python train.py --input="log_mel" --embed_dim=384 --encoder_depths=[12] --text_encoder_mlp_ratio=3 --text_encoder_bias="none" --text_encoder_qk_norm=false --text_encoder_parallel_block=false --text_encoder_positions="sincos" --init="kaiming_normal" --optimizer="normuon" --lr=0.0021 --orthogonalizer="polar_express" --adamw_lr_other_params=0.0018 --warmup_steps=360
Rows from block 6 of the audio encoder, named by matrix and row number. Rows with one number belong to one channel. Each number is 128 + 32 x the weight over its row's rms, rounded and kept within 0 to 255. All counts start at 0. After the name is the row's rms in percent of the matrix's.
# filt: filter width-5 conv, dilation 2 (encoder.blocks.6.filt.weight, 192x192x5), inputs 72-89, a 5 kernel for each
# gate: gate width-5 conv, dilation 2 (encoder.blocks.6.gate.weight, 192x192x5), inputs 72-89, a 5 kernel for each
filt.91 099 [139 159 174  84 146 111 184 123  95  74 126  77 106 123 126 113 141 126 146 108 146 159 170 112  95  43 171 138 101 135 108 145 129 182 112 115 147 160 121 161 102  52 168 127 187 176 190 190 175 134  83 159  92 141 116 109 105 140  43 118 141 185 135 130 114 129 126 128 110 121 109 127 142 138 172 167 125 102 115 144 115  97 145 104 146 184 155 143 100  65]
gate.91 100 [116 158 133 114 130 128 190  41 103  82 120  80 165 117  98 154 147 100 113 177 114 140 127 139  78  95 187 150 115 137 134 123 109 130 124  63 214 144 135 151  85 160 134 180 136 132 125 123 170 174 130 121 137 178  97 146 121 121 161 160  60 125 131 106 185 101 119 135 128 151 123 140 123 124 121 135  98 138 172 142  91  59 118 135 124 184 120 144 155 169]
filt.92 100 [110  91 113  68 189 125 105 103  99  92 113 154  95 160 139  81  82 116 128  87 124 162 167 138 150  72  80  96 142 181 187 101 166  91 121 136 105  97 132  85 190  63 173 142 117 103 141 139 118 167 134  95 107 147 167 109 127 132 123 131 172  91  86 129 149 116 130 137 145 189  95 119 110 126 137 114 115 127 135 110 181 144 149 204 141 166 138  69  73 194]
gate.92 098 [ 65 124 129 128 105 114 103 151  85 140 110 119 137 146  90 149 170 131 104  71 121 151 133 142 167  90 151 150 152 138 167 139  87 159 132 148  66 110 122  78  79 144 158 124 110 230 122 141 165 195 115 135 134 118 122 130 155 136 113 134 131 118 131 154 122 129 107 131 126 108  99 151 117 170 125 136 129 109 136 208 185 141 139 122 204 137 134 182 152  92]
filt.93 102 [131 105 114  82 163 138 112 154  93 110 151 114  63 113 136 127 135 119 100 109 148  96 108  89 159 121 148 108 109  92 144 165 100 182 162 155 160 120  94 177  57  76 199 144 121 170 103  83 130  84  61 122  77 121 126 102 110 110 115 229 121  91 123 147 140 156 115 115 125 107 138 102 152 130 199  98 122 120 125 175 160 114 110 179 140  87  99  76  93  99]
gate.93 098 [132 107 133 151 129 136 107  87 141  80 172 113 143 194 168 115  95 181 153 134 200 137  70 104 154 112 128 134  74 142 114  73 112 116 136 157 124 112  99 107 111 109 155  88 127 119 160 148 122 112 156 111 131 147 172 122 116 161 104 161 100 128 125 170 115 115 132 143 147 147 120  81  97 121 117 142  91 124 105 129  75  99 127 188 110  96 130 181 114 142]
filt.94 098 [178 125 192  49 110 121 116 147  75  40  53 121 124 119 158 163  88  49 145 133 121  71 151 101 141 119 115 117 144  87  91 112 125 185 105 124 138 114 174 181  91 156 100 155 174 134 130 200 114 213 125 162 122 147 107 114 139 152 163 113 173 146 125 158 137 143 101  85 119 156 123  93 165 117 150 133 127 114 122 114  49  57 128 165 109 143 112 124 106 119]
gate.94 097 [165 122 191  97 110 135 154 125 109 116 109 118 150 107 139  71 132 155 134 145 122 164 158 131 126 103 143  28 138 171 217 177 140 102 146 139 166 117 130 118  33  65 134 184 195 180 164 130 136 114 137 200 156 117 141 102 138  96  92 123 131 144 177 128  85 128  85 137  96  98 125 122 127 137 164  83 108 123 128 128 148 129  97 109  95 180 147  70  88 103]
filt.95 096 [ 66  96 141 126 127 147 124 150 152  96 116 132 174 185 164 148  80 105 173 129  92 158 122 102 104 103 158 116 138 177  87  95 103 129 187 214 143 113 135 143  82 131 120 120 142 192 136 181 114  81 129 135 158  70  88  89 122 118 140 135 156 141 114 119 125 115 114 123 164 119 133 133 106  96 144 126 124 129 122 129 183 143 142 158  81  88  87 147 121 173]
gate.95 100 [144 128  93 123  76 122  83 142  87 134 101  75 125  95 165  46  77 121 152 200 140  86  87 126 102 118 122 174 123 104 113 183  95 138  73 143 130 157  81  70 141 129 118 121  78 160 133 169 163 164 134 118 133 100 114 124 173 208 143 210 122 136 145 109 118 105  90 171  74 126 138 148  54 130  95 123 149 124 147 117 152 132 138 154 127 126 115 113 142 101]
filt.96 098 [161 135 163  79 150 166 143 133 178 184  96 105 110 115 129 114  72 144 121 144 162 140 128 102 115 128 133  90  36 120 178 143 123 151 163 124 163 112  95 143 170 192 136 138  59 126 131 183 115 155 110 108 136 135 135  29  25 196 126 120 153 143 122 132  83  93  57 128 152 180 128 143 155 170 112 127 170 177 111  61 146 130 111 155 174 135  53 125 154 129]
gate.96 096 [ 95 126 134 113 112 129 163 102  92 112  93  98 174 145 119 152 118 118 152 161 146  93 116 107 129 177 153 115 112 170 123 143 125 139 109 128  89  59 113  93 136 101 100 153 161 113 199 160 161  93 135 143 121  47 137 124 116 126 195 131 169 126 110 177 172 143 110 120 144 118 126 128 125  83  91 140 127 150 120 153  88 105 143 136  97 185 133 179 112 121]
filt.97 096 [168 146 169 148 126 160 130 197 157 111  82  78 112 133 151 156 155 109 112 127 136  80 114  85 128 138 169 148  84 146 155 195 156 100 149 143 143 123 151  66 142 207 138 120 165 137 148  71 105 125  65 180 142 102 118 104 156  87 112 212 156 149 129 138  80 148 143  88 116 106 119 116 128 123 153 109 120 136  76 128 167 129  87 132 121 127 126 129  84 178]
gate.97 101 [120 114 125 157  96 161 122 128 137 130 127 141 141  71 105 125 196  93 160 105 121 121 115 120 159  71  97 123 160 124 129 137 143 113 112 133 136 129 187 110 112 207 235 110 135 176 172 174 134 157 125 128  14 185 170 161 154 146 141 133 158 123 136 147 120 124  98  94 144 126 117 146 107 169 116 128 136  77  65 126 132  88 152 167  91 171  99 174 104 117]
filt.98 095 [113  87  70 127  94 148  83 122 173 136 136 138  81 135 131 141 161 181 160 131 171 114 118 102 119 121 126 157  64 101 129 135 131  55 100 137 144 134 116 125 101 189  85 105 128 105  79 168 121 130 124 138 137 139 136 122 121 100  98 119 123 152 203 106 125 163 125 113 142 117 156 120  70 120 122 127  87 122 122 130 143  96 163 179 150 132 135 190 147 157]
gate.98 100 [158 129 113 101 176 120 138 164  98 154  89 156 154 128 118 134 116 144 120  83 128 193 130 168 136 156  82 107 150  91 177 101 124  96  74 119 145 137 145 107 166 124 117  98   1 147 143 135 115  75 125 184 133 136 111 107 100  88 126 159 101 162 149  80 115 152 116 129 135 151 138 103 104 159 111 130 131 130 147 125 135 137 189 101 105 133 155 158 137 125]
filt.99 100 [ 94 151 124 132 140 154 155 141 190  91 136  53  87 131 127 158  97 130 126  94 139 127 132  99 103 145  93  97 132 106 137 101 170 127  99 170  57  79 111  63 158  91 125 129 100  54 160 145 105  98 177 153 138 198 110 176  46 116  63 106 112  87 145 133 124 132 123 118 138 122  96 117 196 122 124  93 134 119  51 138 129  73 124 127 125 126  79 151 155 113]
gate.99 101 [175 111 145  96 105 125 141  58 123 115 191  97 104  97 104 158 108 169 124 181 159 125  94  69  67 137 132 114 183 143 118 124 173 131 209 136 126  82 185  96 178 156 115 196 111  84 160 128 103 185 101 156 127 108 173 159 141  84 146 129 173 142 203 134  65 185  76  98 128 155 156 125 157 136 126 114 112 138 107 131 118 132 127 127  98 158 106 180 186 128]
filt.100 099 [140 214 120  76 113 146 116 125 132  97 107 145 117  96 146 107 122 116  98 148 105 121 125 128  89 124 182 134 123  93  91 118 124 127 144  94 110  84 145 139 132 185 123  95 130 123 124  60 125 192 133  50  87 113 155 110 199 188 101  93  69 166 134 160 193 191 117  89 124  70 127 134  58 114 132 167 102 152 162  88 118 139 119 155 148 100  92 151 148 144]
gate.100 099 [143 137 159 152 133  69 113 140 136 132 189 127 127 118 114 109 134 161 144 179  82  77 104 124 130 156 107 139 127 109  79 116 111 134 145  78  93 139 100  45  89 114 151 198 116 101 173  73 156 213 114  92 140 143 127 170 123 114 141 115 118 175 141 125  95 102 169 123  94 131 117  91 126 200 138 114 134 119 118 172 145  96 106 142 102 160 132  99 114 161]
filt.101 098 [122 105 141 101 166 116 154 105  83 105 149 136  91 121  98 117 151  81 109 110  85 161 142 121 132 119 129 144 151  87 142 153 121 181 136  89 147 131 100 137 157 145  99 118  92  89 153 116 137  95  77 125 179 101  95 192 137 120 107 129 149 136 177  95 140 100  85 204 125  97 106 145 121 150 106 137 152 105 129 173 146  27  70 125  44 111 188 129  27 140]
gate.101 099 [110 132 166 128 136 127 161 114  84 140 105 137 135 135 155 132 120 122 137 135 128 146 130  81 136 121  99  88 116 138 125 110 111 108 116 145 116 126 125 107 102  87 153 210  20 181 140 126 154 177 149 122 124 127 138 159 166 193  85 133 143 136 117 121  81 202 139 117 102 127 117  97 114 123 133 134 120 108 142 123 139  98 116 142  78 127 131 145 105 128]
filt.102 099 [113  79 144 126 160 129 103 157 147 158 117 129 156 135 170 101 119 125 106 143 187 154 139 118 105 134 136 156 159  89 119 148 115  87  53 152 145  88 109  59  71  94 161 118  83 162 119 129 114 114 113 187 114 152 112 117 106 100 125 154  90 136 117 145 123 142 146 158 155 173 151 102 150 193 138 118 130 121  41 128 138 118 135  95 174  47 169  82 140 130]
gate.102 099 [102  89 136 103  96  69 113 151 137 122 135 121 139  59 145 123 137 145 142 151  79 167 165 160 137 121  89 132 117 154 231 136 118 158 110  97 132 179  91 141 146  77 113  97 163 167 155 156 152 103  90 125 118  75 136  96 119 162  99 149 134 148 170 137  91 124 150  91 112 186 132 170 156 137 117 192 152 159 140 131 141 179 133 139 110 122 146 104 133 204]
filt.103 104 [107 132 142  93 112 171 146  39 181 132 118 125 126 143 127 185 129 118 178 134 183 151 114  97 144 132 140 144  63 121 121 104 141 119 135 132 122 136 139 129  59  90 127 130 122 101 100 108 163  59 138 133 149 111 158 190 165 135 172 105 154 146 143 119 118 127 198 128 153 132 169 125 131 106 164 119 149 119 109 140 112 201  94 124 175 156 146  40 156  21]
gate.103 099 [123 124 123 130  26 139  97 201  90  98 147 108  72 132 146 154 173 157  74 186 132 125 129 148 102 149 106 137 193 110 117 167 131 127 150 158  96 121  69 126   0 138 141 177 128 144 121 156  92 146  88 123 175 135 177  87  93 136 102 124  90 146 114 154 138 174 115 156 133  73 131 144 130 119 135 109  98 123 105 175 164 129 140 100 132 120 115 166 173 140]
filt.104 100 [ 76  50 107  92 165 133  97 144 160 139 129 139 173 171 127 136 179 157 124 130 120 125  90 123 107 135 121 137 175 155  85 182 127 182 102  77  90  83 138 115 163 146 118 135 117 127 185  99 135 161 135 144  73 109 109 127 103 142 140 136 105 117 133 135 165 135  77  56 108 126 116 119 101 105  90  90 162 129 102 131 121 144  50 121 127 123 129 159 113  71]
gate.104 100 [131 123 159 109 113  72 133 106 148 178 152 156 143 127  55 154  96 128 179 133 107  91  66 120 120 115 123 128  91 149 109 128 167 126  93 125 134 141 103 138 151 112  89 153 118 171 162 146 166 181 176 160 111 135 142 150 113 172 132 107 168 116 144 110 150 122 114  83  93 101 114 166 126  98  90  98 143 108 140 189 127 111 121 102 168 197 142 147 106 139]
filt.105 100 [169 121 119  98 147 148 174 116 167 133 161 155 125 140  86 121 175 117 183  67  98 164  92 113 132  99 158 109 159 108 109 144 140 169 129  80  83  67 122 128 107  85 134 124 163 130 206 140 117 157 145 127  76 131 151 124 138 152 147  69  93  95 127 156 149 134 136 117 171 145 137  92 127 179 156 156  98 129 214 135 150 141  93 165  87 168 173  95 173 117]
gate.105 100 [140 161 150 127  86 147 180 116  78 117 118 118  96  70 153 122 129 133 124 192 138 160  57 142 126 174 109 143 183 190  95 140 122 104 186 166 121 151  82 177 191 124 161 113 180  74 111 126 107 131 140 144  84 155 133 122  40 105 117 132 128 163 137  67 148 114 131 100 123 155  91 130 129  77 125 124 172  49 118 104 151 104 134  88  96 149 136 102 161 175]
filt.106 100 [139 139  95  71 171 130 129 125 127  63 130 101 140 150 188 151 119 128 170 130 140  78 106 127 140 144 163 138 213 183  88 122   2 159 136 125 130 135 138 143 123 127 107 119  38 141 198 154 142  92 107 137 130 118 193 163  98 135 121 146 143 123  70 150 115 124 152 118 141 132 103 108 196  82 120  82 169 139 150 139 174 155  43 103  48 120  98 156 119 105]
gate.106 100 [128 163 141  92  70 127 131 147 181 149 181  90 146 111 133 107 122 117 142 138  97 143 127 145 166 172 102 151 149  95 132 128 100 147 125  92 136 191 161 129 114 145 119 106 175 209 192  95 106  82 146  64 114 151 165 109 145 121 125  71 117 143 109 144  72 110 130 147 116 148 167 142 115  89  71 143 100 121 128 145 148  96 135 132 142 130 142 126 144 132]
filt.107 101 [130 140 111 125 128 134 139 174 126  98 108 107  96  63 128 125 122 195 162 114  50 155 147 123 149 111 123 189 164  82 165 136 126 138 111 137 146 132 112  97 141 141 125 125 152 147 103 154 139 141 122  63 136 112 133  99 161 123 129 115 135 166 110 127  97  88  90  97 128 136  70  98 128 128  97 113 133 145 114 126 135 140 154 140 118 116  80 149 116 139]
gate.107 103 [101  93  95 124 173 147 120  87 156 128 122  72 128 143 130 179 158 142 106 155 142 125  82 108 147 128 141 142 159 137 124 184 132  93 105 117 156 154 120 149 165 159 162 179  47 118 108 157 151  88  69  96 130 173 178 179 149 118 149 140  88 130 123 106  56 137 133 169 114 106 130 107 167 144 125  71 137 135 164 142 115 190 126  99  85 157 146 178 132 127]
filt.108 099 [124  62 138 108 188  92 182 153 129  86 159  62 102 108 134 162 159 133 131 112 127 100 137 145 115 106  88 123  90  98 112 132 122  93 117 116 109 112 112 166 125 190  95 105 133 112 103 229 148 132 104 195 164 184  90 159 151  71  85 131 128 126 164 127 128 138 153  98 186 117 141 109 140 165  65 126  80 138 116  97  77 107 131 133 100 136 167 139 133  46]
gate.108 095 [190 101 116 135 165 130 120 162 106 127 139 137 138 132 149 134 148 117 177 128 105 113  96  89 106 140 150 125 106 131 116 101 142  77 106 137  98 107  92 136 163 123  84 106 123  94  68 123 100 129 108 149 126 149  97 126 101 137 145 124 155 129 128  70 146 123 155 114 158 109 152 102 128 102 115 184  99 131 182 141  99  76 119 127 120  93  44 114  94 155]
filt.109 101 [130  88 153 158 164  82  45 149 130 120 181 133 137 171  81 146 117 100 127 115 140 103 144 129 118 122 159 123 146 112  98 126  54 126 178 123 140 182 134 121  92 132 172 130 109 128 101 104  86 104 181 166 176  86 153 154 149  81 123  57  95 166 205 172  97 126 158 170 101 104  65 113  78  92 137 104 142 145  85 124 150 102 169  91 172  92 132  95 184  99]
gate.109 100 [ 96 115 149  95 120 153 105 149 145 114 163 118 101 112 135 162 156 160 118 157 107 123 128 125  32  75  94 127 121 145 147  78 117 201 121 103 168 131 107 152 134 163 145 110 126 165 129 157 206 173 151 166 133 109 148 119 156 131  73 104 134 124 203 133 113 140 174 168 130 121 124 118 131 152 132 108 110 128  92 140 125 106 133 135 122 141  72 151 133 104]
filt.110 100 [124  71 128 113 196 134 115 110 141  78 125 159 143 137 119 118 149 107 109 141 145  43 127 143  75 157 108 104 107 169 138  71 127 103 103 206 146 145 131 147 132 104 153 110 175 154 158 104  53  79 151 133 112 105 130 125 132 122  90 153 131 109 121  81 107 116 157  96 167 110  98 120 135 136 118 106 119  80 171 127 141 125 122 172  79  97 104 129 146 136]
gate.110 104 [113 121 112 136 147 127 159 105  98 155 122  56  68 123 130 124 153  95  68  93 131 128 146 184 155 127 169 124  98  95  99  65 158 137 101 185 122 146 109 149 195 126 179 152 102 139  97 111 122  92 121 184 152 133 128  81 128 115 114 138 112 140 155 146  84 128 129 124 159 155 168 158 128 126 123 135 115 108  69 136 133  93 135 136 135 106 179 176 188 145]
filt.111 100 [ 89 127 137 121  80 111 146 138 119 115 117 129 105 109 101  77 144 168 126 141 189 121 108 124  76  90  60 120  92 129 133 115  79  95 134 108 102  93 134 145  93 118 103 102 217 147 140 136 141 156 138 155 134 140  81  77  89  63  78  21 116 112  81 125 114 132 105 115 125 129 112 134 122 145  78 126 140 105 134 147 188 100 137 128 153 136 108 103  92 102]
gate.111 101 [132 134 119 104 106 124 116 137 124 111 127 132 155 151 158 121 119 126 136  89 117  99 135 137 150 125 127 148 138  90 106 165 136 141 132  84  69 113 133 176 158 107  39  36  97 118 142 180 153 133 128  83  91 148 122 130 146 161 107 163 137 191 114 138 110 134 129 119 160 111 131 139 146 136 126 127 108 123 122 122 123 131 118 190 150 128 113 126 130  87]
filt.112 101 [142 123  65 129 155 133 102 145 129  82  75 150 128 175 165 124 106 206 125  83 104 111 147 209 113 130 137 117 150 111 194  81 123 103  85 130 147 158 114  50 133 134 135 153 141 112 109 133 112  96 108 121 148 182  65  69 167 136  96 146 121 153 172 126 115 100 146 122 139 103 120 151 136 175 129 164 101 115 118 151 142 170 100  67  54  87 120 142 116  41]
gate.112 100 [125  81 154 178 114 177 167 130  90 133 136 144 133 111  73  67 139 146 170 133 131 148 167 146  99 135 140 110 121 122 137 165  87 139  79 131  88  84  87 101 107 199 141 147 164 182 115  95 195 187 107 118  86  94 128 156 128 103  58 130  79 121 126 164  86 144 125 135 118 106 116 142 151 150 115 103 141 126  87 104 120 117  64 143  85 156 133  97 117 151]
filt.113 101 [106 107 125 150 217 123 126 112 121  73 175 161 135 137 111  82 122 149 178 102 127 129 129 169 139 144  83 120 160 121 114  98 150 131 144  69  93 131 149  98  68 142 147 199 110  51 135 106 139 141 160  66 121 141 138 148  78 139 132 120 141 177 126 153 146  91 162 132 127 115 164 139 112 159 124 129  95 119 150 148  96 121 177 158 105 110 127  92 100 100]
gate.113 097 [206 112 121 125 151 108 116 143 143 148  79 157 110 116  94 124 112 171 159 120 160 147 114  87 106 100 125 129 180 111 190  98 139 149 144  66  92  81 197 130  62 130 117 147 204 136 122 172 103 132 122 113  96 152 121  79 133 135 159 173  99 134 159 115 135 134 137 120 117  87 114 122 119 132 185 144 161 144 130 100 123 123 105 180 126 110  77  94 196 172]
filt.114 102 [108 199 122 125 127  63  70 141 126 148 140 111 125 145 136 193 120 128 144 146 123 113 123 149 145 117 130  67 169 120 126 160 113 128 162 106 184 121 184  91 135 171 119 103 195 111 137 101 160 123 129 172 114 162 116 123 166 102 133 137 124 149 181 141  91 144  88 114 121 128 128 141 123 107 134 135 140 130  80 127 134 138 111 180  93 104 101  81  85  90]
gate.114 098 [135 122 160 126 153 125 103 142 102 147 130 143  87 133 134 148 121 165 204 123  29 112 102  92 113 107 131 145 159 122 124 118 163 112  84 170 133  58 117 109 195 200 136 142 138 162 145 128  73  80 102 153 128 183  73 119  79 108 127 211 106 119 136 130 109 123 193 113 114 133 145 136 108 105 132 119  93  67 132  83 116 118  40 128 122  76 161 120 141 140]
filt.115 106 [168 163 125 118 125 165 134 147 100 143 119 149 109 114 115 119 151 144  82 120  98 114 114  92  95  89 129  92 138  97  60 107  77  78  97 124 190 159 148 153 131 164  77 146 159 186 137 123 108 165  70 153 139  98 167  77 145 163  58 131  62 161 174 170 159 117 105 105 132 153 114 156 147 133 125 176  98  72  93  93 135 138 125  74 122 139 112 136  74 117]
gate.115 099 [131 113 160 126 139 174  88 116 137 108 155 129  97  81 126 134 110  92 121 112 146 120 131 144 119 157 104 100 153 140 123 156 124 116 107 171 107  98  42 101 134 198 148 112 145 222 121 133 192 172 164 127 127 162 142 132 169  93 134 101 126 141 142 111  87  95 106 123  97 108 162 148 177 144 122 151 133 177 128 142 188 124 157  72  72 102 113 127 132 120]
filt.116 099 [140 139 158 119 123 176 115 144 133  97 154  78 157 118 126  89 109 172 109 147 157 121 123 118 111 101 133 143 117 115 109 141 129 243 152 108 102 150 120 111 145 121 171  73 183 156 141 124 203 130 141 108 100 138 132  99 140 166 143  90 132 150 113 120 188  90 120 105 125 131 128  58 122 181 124 153 114 100 125 135 148 150 140 148 185 113 194 191 161 141]
gate.116 101 [119 148  86 104 131 118 188 145 182 125 128 124  81 118 122 139 108 105 136 113 124  94 117 135 135 129 101 121 163 133 108  43 142 118 107  59  36 106 126 120 167 126 130 133 121 155 167 152 145 126 134 102 147 147 126 136 178 157  87  66  81 146  97 103 126 104 141 186 190 139 134 115 173 150 119 152 153 179 173 118  57  99 161 141 163  97 126  79 132 129]
filt.117 104 [134 114 161 140  95  85 158 107 156 103 104  94 139 135 173 159 156 134 108 124 107 158 128 136 158 139 154 122 105 118  89 107 146 177 128 159 167 160 207  54 128 156 121 112 122  88 176 174 118 144 115 162 118 115  86 123 141  51 154 164 127 128 145 138 137 153 111 103 112 122  73 110 173 138 142 119  75 115  84 143 130 110 129 168 123 114  81 122 156 185]
gate.117 100 [117 124  91  84  62  78 107 145 114 155 137  41  64  72  64 198 159 113 124 135 159 133 126  84 134 149 123 158 119 141  84  53 117 133 145 123 132  38  94  99 152 142  93 105 128 174 120 199 180 146 128 157 140 173 179  94 112 111 125 123 130 145 171 113 125 123 101 106 182 130 118 149 106 111 150 133 128 127 132 135 124 140 108 152 132 112 100 135 136 134]
filt.118 097 [ 96 146 160 190 167 134 139 125 154 102 130 192 179 160 144 150  72 118 148  97 131 106 120 135  77 125 112  69 141 163 150  70  85 139 113 116 199  96 133 150 192  47 111  94 122 103 127 132 136 160 153 153  77 147  85  73 116 127 152 104 113 110 140 162 178 173 121 148 118 124 118 173 145 121  71 118 139 110 142  87  78  41 130 147 134 163  64 112 150  56]
gate.118 098 [138  61 131 128 143  79 106 154 128 143 118 138  81 150 172 122 129 138 129 124  96 103 122 158 119 140 142 110  67 101 142 135 101  78  88 131 142  95 147 153  57 139 143 114 126 166 151 149 143 157 173 188 128 113 113 144 170 118 124 141 166  93 101 158 139 127 153 113 116 100 119 112 118 118 107 105 118 127 146 151 131  99 123 145 151 137 202 145 126 102]
filt.119 099 [117 151 126 147 122 173 107 146 132 152 154 144 127 119 154  96 108  57 144 193 177 114 152 197 138 126 125 113 135 121 106 133  61 200 150  84 132  99 120 130 127 100 125  46  97 125 144 163 141 185 127 125 105 120 148 139 155  49 137 107 147 131 111 137 126 162 127 124 122 188 122 116 115 161 109 151 150 124 133 135 105  89 152 122 207 180 133  16 132 102]
gate.119 098 [106 139  73 140  94 113  66 132 123  83 108 125 118  98  65 170 203 133 154 140 159  89 137 117  93 111  94 144 169  54 116 158 155 117 148 147 123 113 124  81  94 177  82 119 145 171 124 157 123 119 166  91 187 102 140 151 106 142  64 113 159 127 127 110 110 152 155 104 154 131 141 168 162  82 118 120 101 129 167 107 115 139 113 135 137 162 130 223 152 143]
filt.120 100 [112 186  98 133 136 148 156  55  71 132 138 163 134 186 154 123  86  59 103 147 120 100 108 129 111 162 150 137 115 130 140  81  19 129 129 119  98 182 125 115 176 171 138 172 131 150 146 125  88  87 102 167 122 115 112  90  85 134 125 118 143 113 145 145 130 167  98 128 146 131 159 105 132 109 153 119 133 122 166 150 134 139  83 159 163 134 106 146 110 129]
gate.120 098 [122 120  53  69 159 117 144 147 136 110 107 112 127 155 146  63 111 132 152 126 130 101 211 140  97 103 122  63  77 143 157  45 185 142  86 109  72  90 127 104 152 109 116 117 115 225 146  90 129 100 130 127 133 138 131 192 174 145 170 138 145 131 101 108 139 117 108 138 137 102 160 167 134  39 108 170 156 154 123 104  84  83  61 137 123 115 146 136 145 135]
filt.121 095 [165 115 110 118 151 118 160 153 150  85 103 131 108  94 103 121 141  93 145 156 108  89 152 102 112 113 164 132 108  95 120 156 142 137 193 127 149 146 182 120 146 135  74 129 129 114  65  95 166 127  61 171 120 137 124 178 191 163  96 128 170  93 100  78 101 128 120 176  93 122  79  80 119 129  75 162 130 121 113 104  61  85 115 103 141 116 143 128  69 160]
gate.121 100 [166 152 118  94 192  87  80 108 144 148 125 119  97 100 185  68  57  57 147 130 150 107 135 143 170 133 157 139 103  85 186 125 141  84 137 157 115 129 124 101 182  77 160  68 153 105 107 153 210 129  89  41  97 139 113 182 132 133 155  99 119 131  79 132 105 105  87  65 117  43 160 109 129 131 150 111  82 125 111 125 115  84 135 133 141 158 134 170 159 111]
filt.122 102 [135 125  96 143 193 130 136 154 116 125  60 112 137 135 116 100 135 165 143  84 151 153 101 146 130  82 151 133  99  64 168 157 123  94 129  80  63 106 156 167  94 140 109 114 123  67  79 102 109 121 149 144 186 114 107 157 116 107  92 129 125 108 153 141 133 118  87 172 164 150 185 138 144 115 150 119 123 156  97 106 148 125 169 111 121 240 111 125  61 114]
gate.122 096 [129 101 132  69 111  98 136 194 151 142 119 120 132  89 135 120 112 149 162 203  97 130 193 168 138 162 122 138 135 190 127 109 104  85 104 154  42 153  71 121 175 105  73 161 158 158 149 151 235 134  86 162 121 129 131 127 150 142 100  81 136 112 107 138 132  71  56  94 111 125  83 129 123 183 127 112 150 159 116 156 143 136 118 124 149 154  95 100 117 166]
filt.123 101 [114 166 152  63 113 130 179  83 145 133 139 129 110 109 116  76  95  84 191 213 120 171 101 137 177 151  78 115 112 134  92 169 114  78 110  99 167 123 133 116 114 199 215 154 106 129 137 144 129  70 140 149  62 137 123  94 140 131 161  90 140 121 110 131 112 209 127  98 126 124 107 155 107  96 129 144 155 125 112 142 111 127 110 134  92  77 143 109 131 134]
gate.123 101 [ 81  81 111 131  85 169  87 139 108  98 122  85  98  91 116 128 129 101 131 105 150 108 124 203 173 139 142 144 167 172 114  95  59 141 131 141  80 169 128 128 146 139 112 206 148 122 144 126 158 193 145 122 121 112 104 136 154 110  82  87 142 127 123 110 140 165 167 163 154 136 117 170 137 178 106 160 166 151 152 114 174  63 142 118 208 109 110  89 144 131]
filt.124 099 [ 73 148  92 143 173  96  64 159 193 124  98 105 148 130  78 101 126 134 130 123 155 130 133 129  61 103  72 111 122 170 145 241 135 137 138 196 108  86 126 125 163 187 126 119 120  96 182 180 165 111 141 114 121 132 139 138 132 115 128 114 117 141 128 172 143 118 141 119  80 149 163  90 105 136 103 113 130 174 111 114 113 148 143 106 123 133 120 141 115 132]
gate.124 102 [115  94  63 106 122 131 142 101 112 102  89 109 125 131 107 168 128 140 121  92  80 124 119 115 134 148 211 154 124 116 135  85 130 128  69 114 128 163  95 107 131 164 209 168 136  83 113 150 154 148  80 131 147 121 170 137 121  88 125 136 132 127 148 150 145 173 155 112 134 135 101  63  93 119 128  98 166 129 121 173 127  76  87 140 107 182 113 190  88 107]
filt.125 098 [118 178 150 155 123 147 104  86 164 186 126 135 120 126 121 142 107  86 174  92 171 126  95 150 134 139  63  99 105 156 106 153 167 119  89 137  94 116 104 128 124 135 100 148 142 115 170 163 139 137 132  84 118 171 139 121 150 110 128 104 122 131 144 106 152 108  82 108 204 149  72 136 142 100 131 116 176 110 106 159 120 143  48  93 158 106 114 135 169 117]
gate.125 101 [152 111  54  64 104 161 110 131 111 105 137 128 150 173 151  95 129 107 157 136 144  99  54 147 104 132 171  99 149 131 138 142 155 137 112 159 121  44 102 131 139 149 113 108 156 142 130 145 177 136 142 127  99  94 158 128 151 148 119  91 142 199  96 131 119 107 107 107 154 120 176 160 101 146 172 122 120 146 161 105 157 129 130 140 134 178  96 164 144 143]
filt.126 103 [125 126  95  68 137 111 157 162 126 158 103  80 148 149  80 132 157 138 152  38  85 118 144 140 152 131 136 114 145 169 163 150 107  83  82 217  98  84 125 138 182  98  49 131 159 111  96 133 186 177 117 167 149 122 113 184 116 165 117  78 154 140 129 150 124 137 113 108  95 111 134  85 151 132 139 141  83 132 102  97  91 138 118 137 141 124  81 126 123 100]
gate.126 102 [131 153  91 165  92 120  98 119 189 126 113 132 118  98 140  92 121 161 187 159 132 124 127 144 169 123 129 185 171 136  79 149 127 108 126  43 146 157 128 147 127 130 119 184 191 120 160 175  91 168 112 106 162 133  86 202  98 130 182 156 149 149 152 131 116 114 138 122 195 139 163 148  95 109 128  78 115  78  74  42 106 125  76 101 184 107 136 135 110 137]
filt.127 100 [ 39 173  93 158 185 128  94 133 123 145 134 114 118 127 125 150 125 133  96 105  83 135  96 162 168 101 103 145 147  74 116 149 106 123 106 129 111  94 148 127 122 145 137  74 132 120 162 157 130  99 138  54 148  92  71 113 123 129 114 104  88 123 127 142 102 117 124 147 120 132 104 146 112 127 123 141 123 133 209  87 128  85 131 132 121 122 146  91 136 141]
gate.127 096 [ 69  69  65 134 139 112 146 179 125 134 109  66 123 120  95 117 170 178 181 137 179 144 190 141 137 117 142 181 146 172 118  65  63 135 185 154  54 106 168 102 129 158  97 173 158 140 125 117 139 102 190 170 139 135 162 165 156 128 109 144 121 114  74  94 104 106 141 110 123 136 111 123 134 102 163 111 150 146 108 146  92  90 101 118 137 153 130 106  72 121]
filt.128 103 [151  90 118 114 102 140 110  55  65 164 131 137 102 115  87 168 163 128  91 189 155 203 109 139 155 114 167 168 123 202 122 128 143 174 154 175 148  73 199 172 155  86 125  38 131 125 166 106 153 111  95 187 130 136 144  95 129 184 147 101 147 100 132 127  82 138 109 134  95 140 137  74 110 142 122 112 143 126 135 120 148 119 106 147 176 141 148 137 109 141]
gate.128 097 [157  85  90 108 101  69 128  92 128 103 108 134 106 113 109 108 151  66 163 143  77 118 129 183 124 154 143 132 141  99 115  76 126 140 101 129 120 117 148  97  24  75 122 190 163 125 140  73 118 143 116 132 127  80 119 106 196 183 149  87 102 103 125 121 175 102 145 182 109  91  71  47 146 121 150 157 154 125 109 129 110 113 128 123 131 133 123  86  65 119]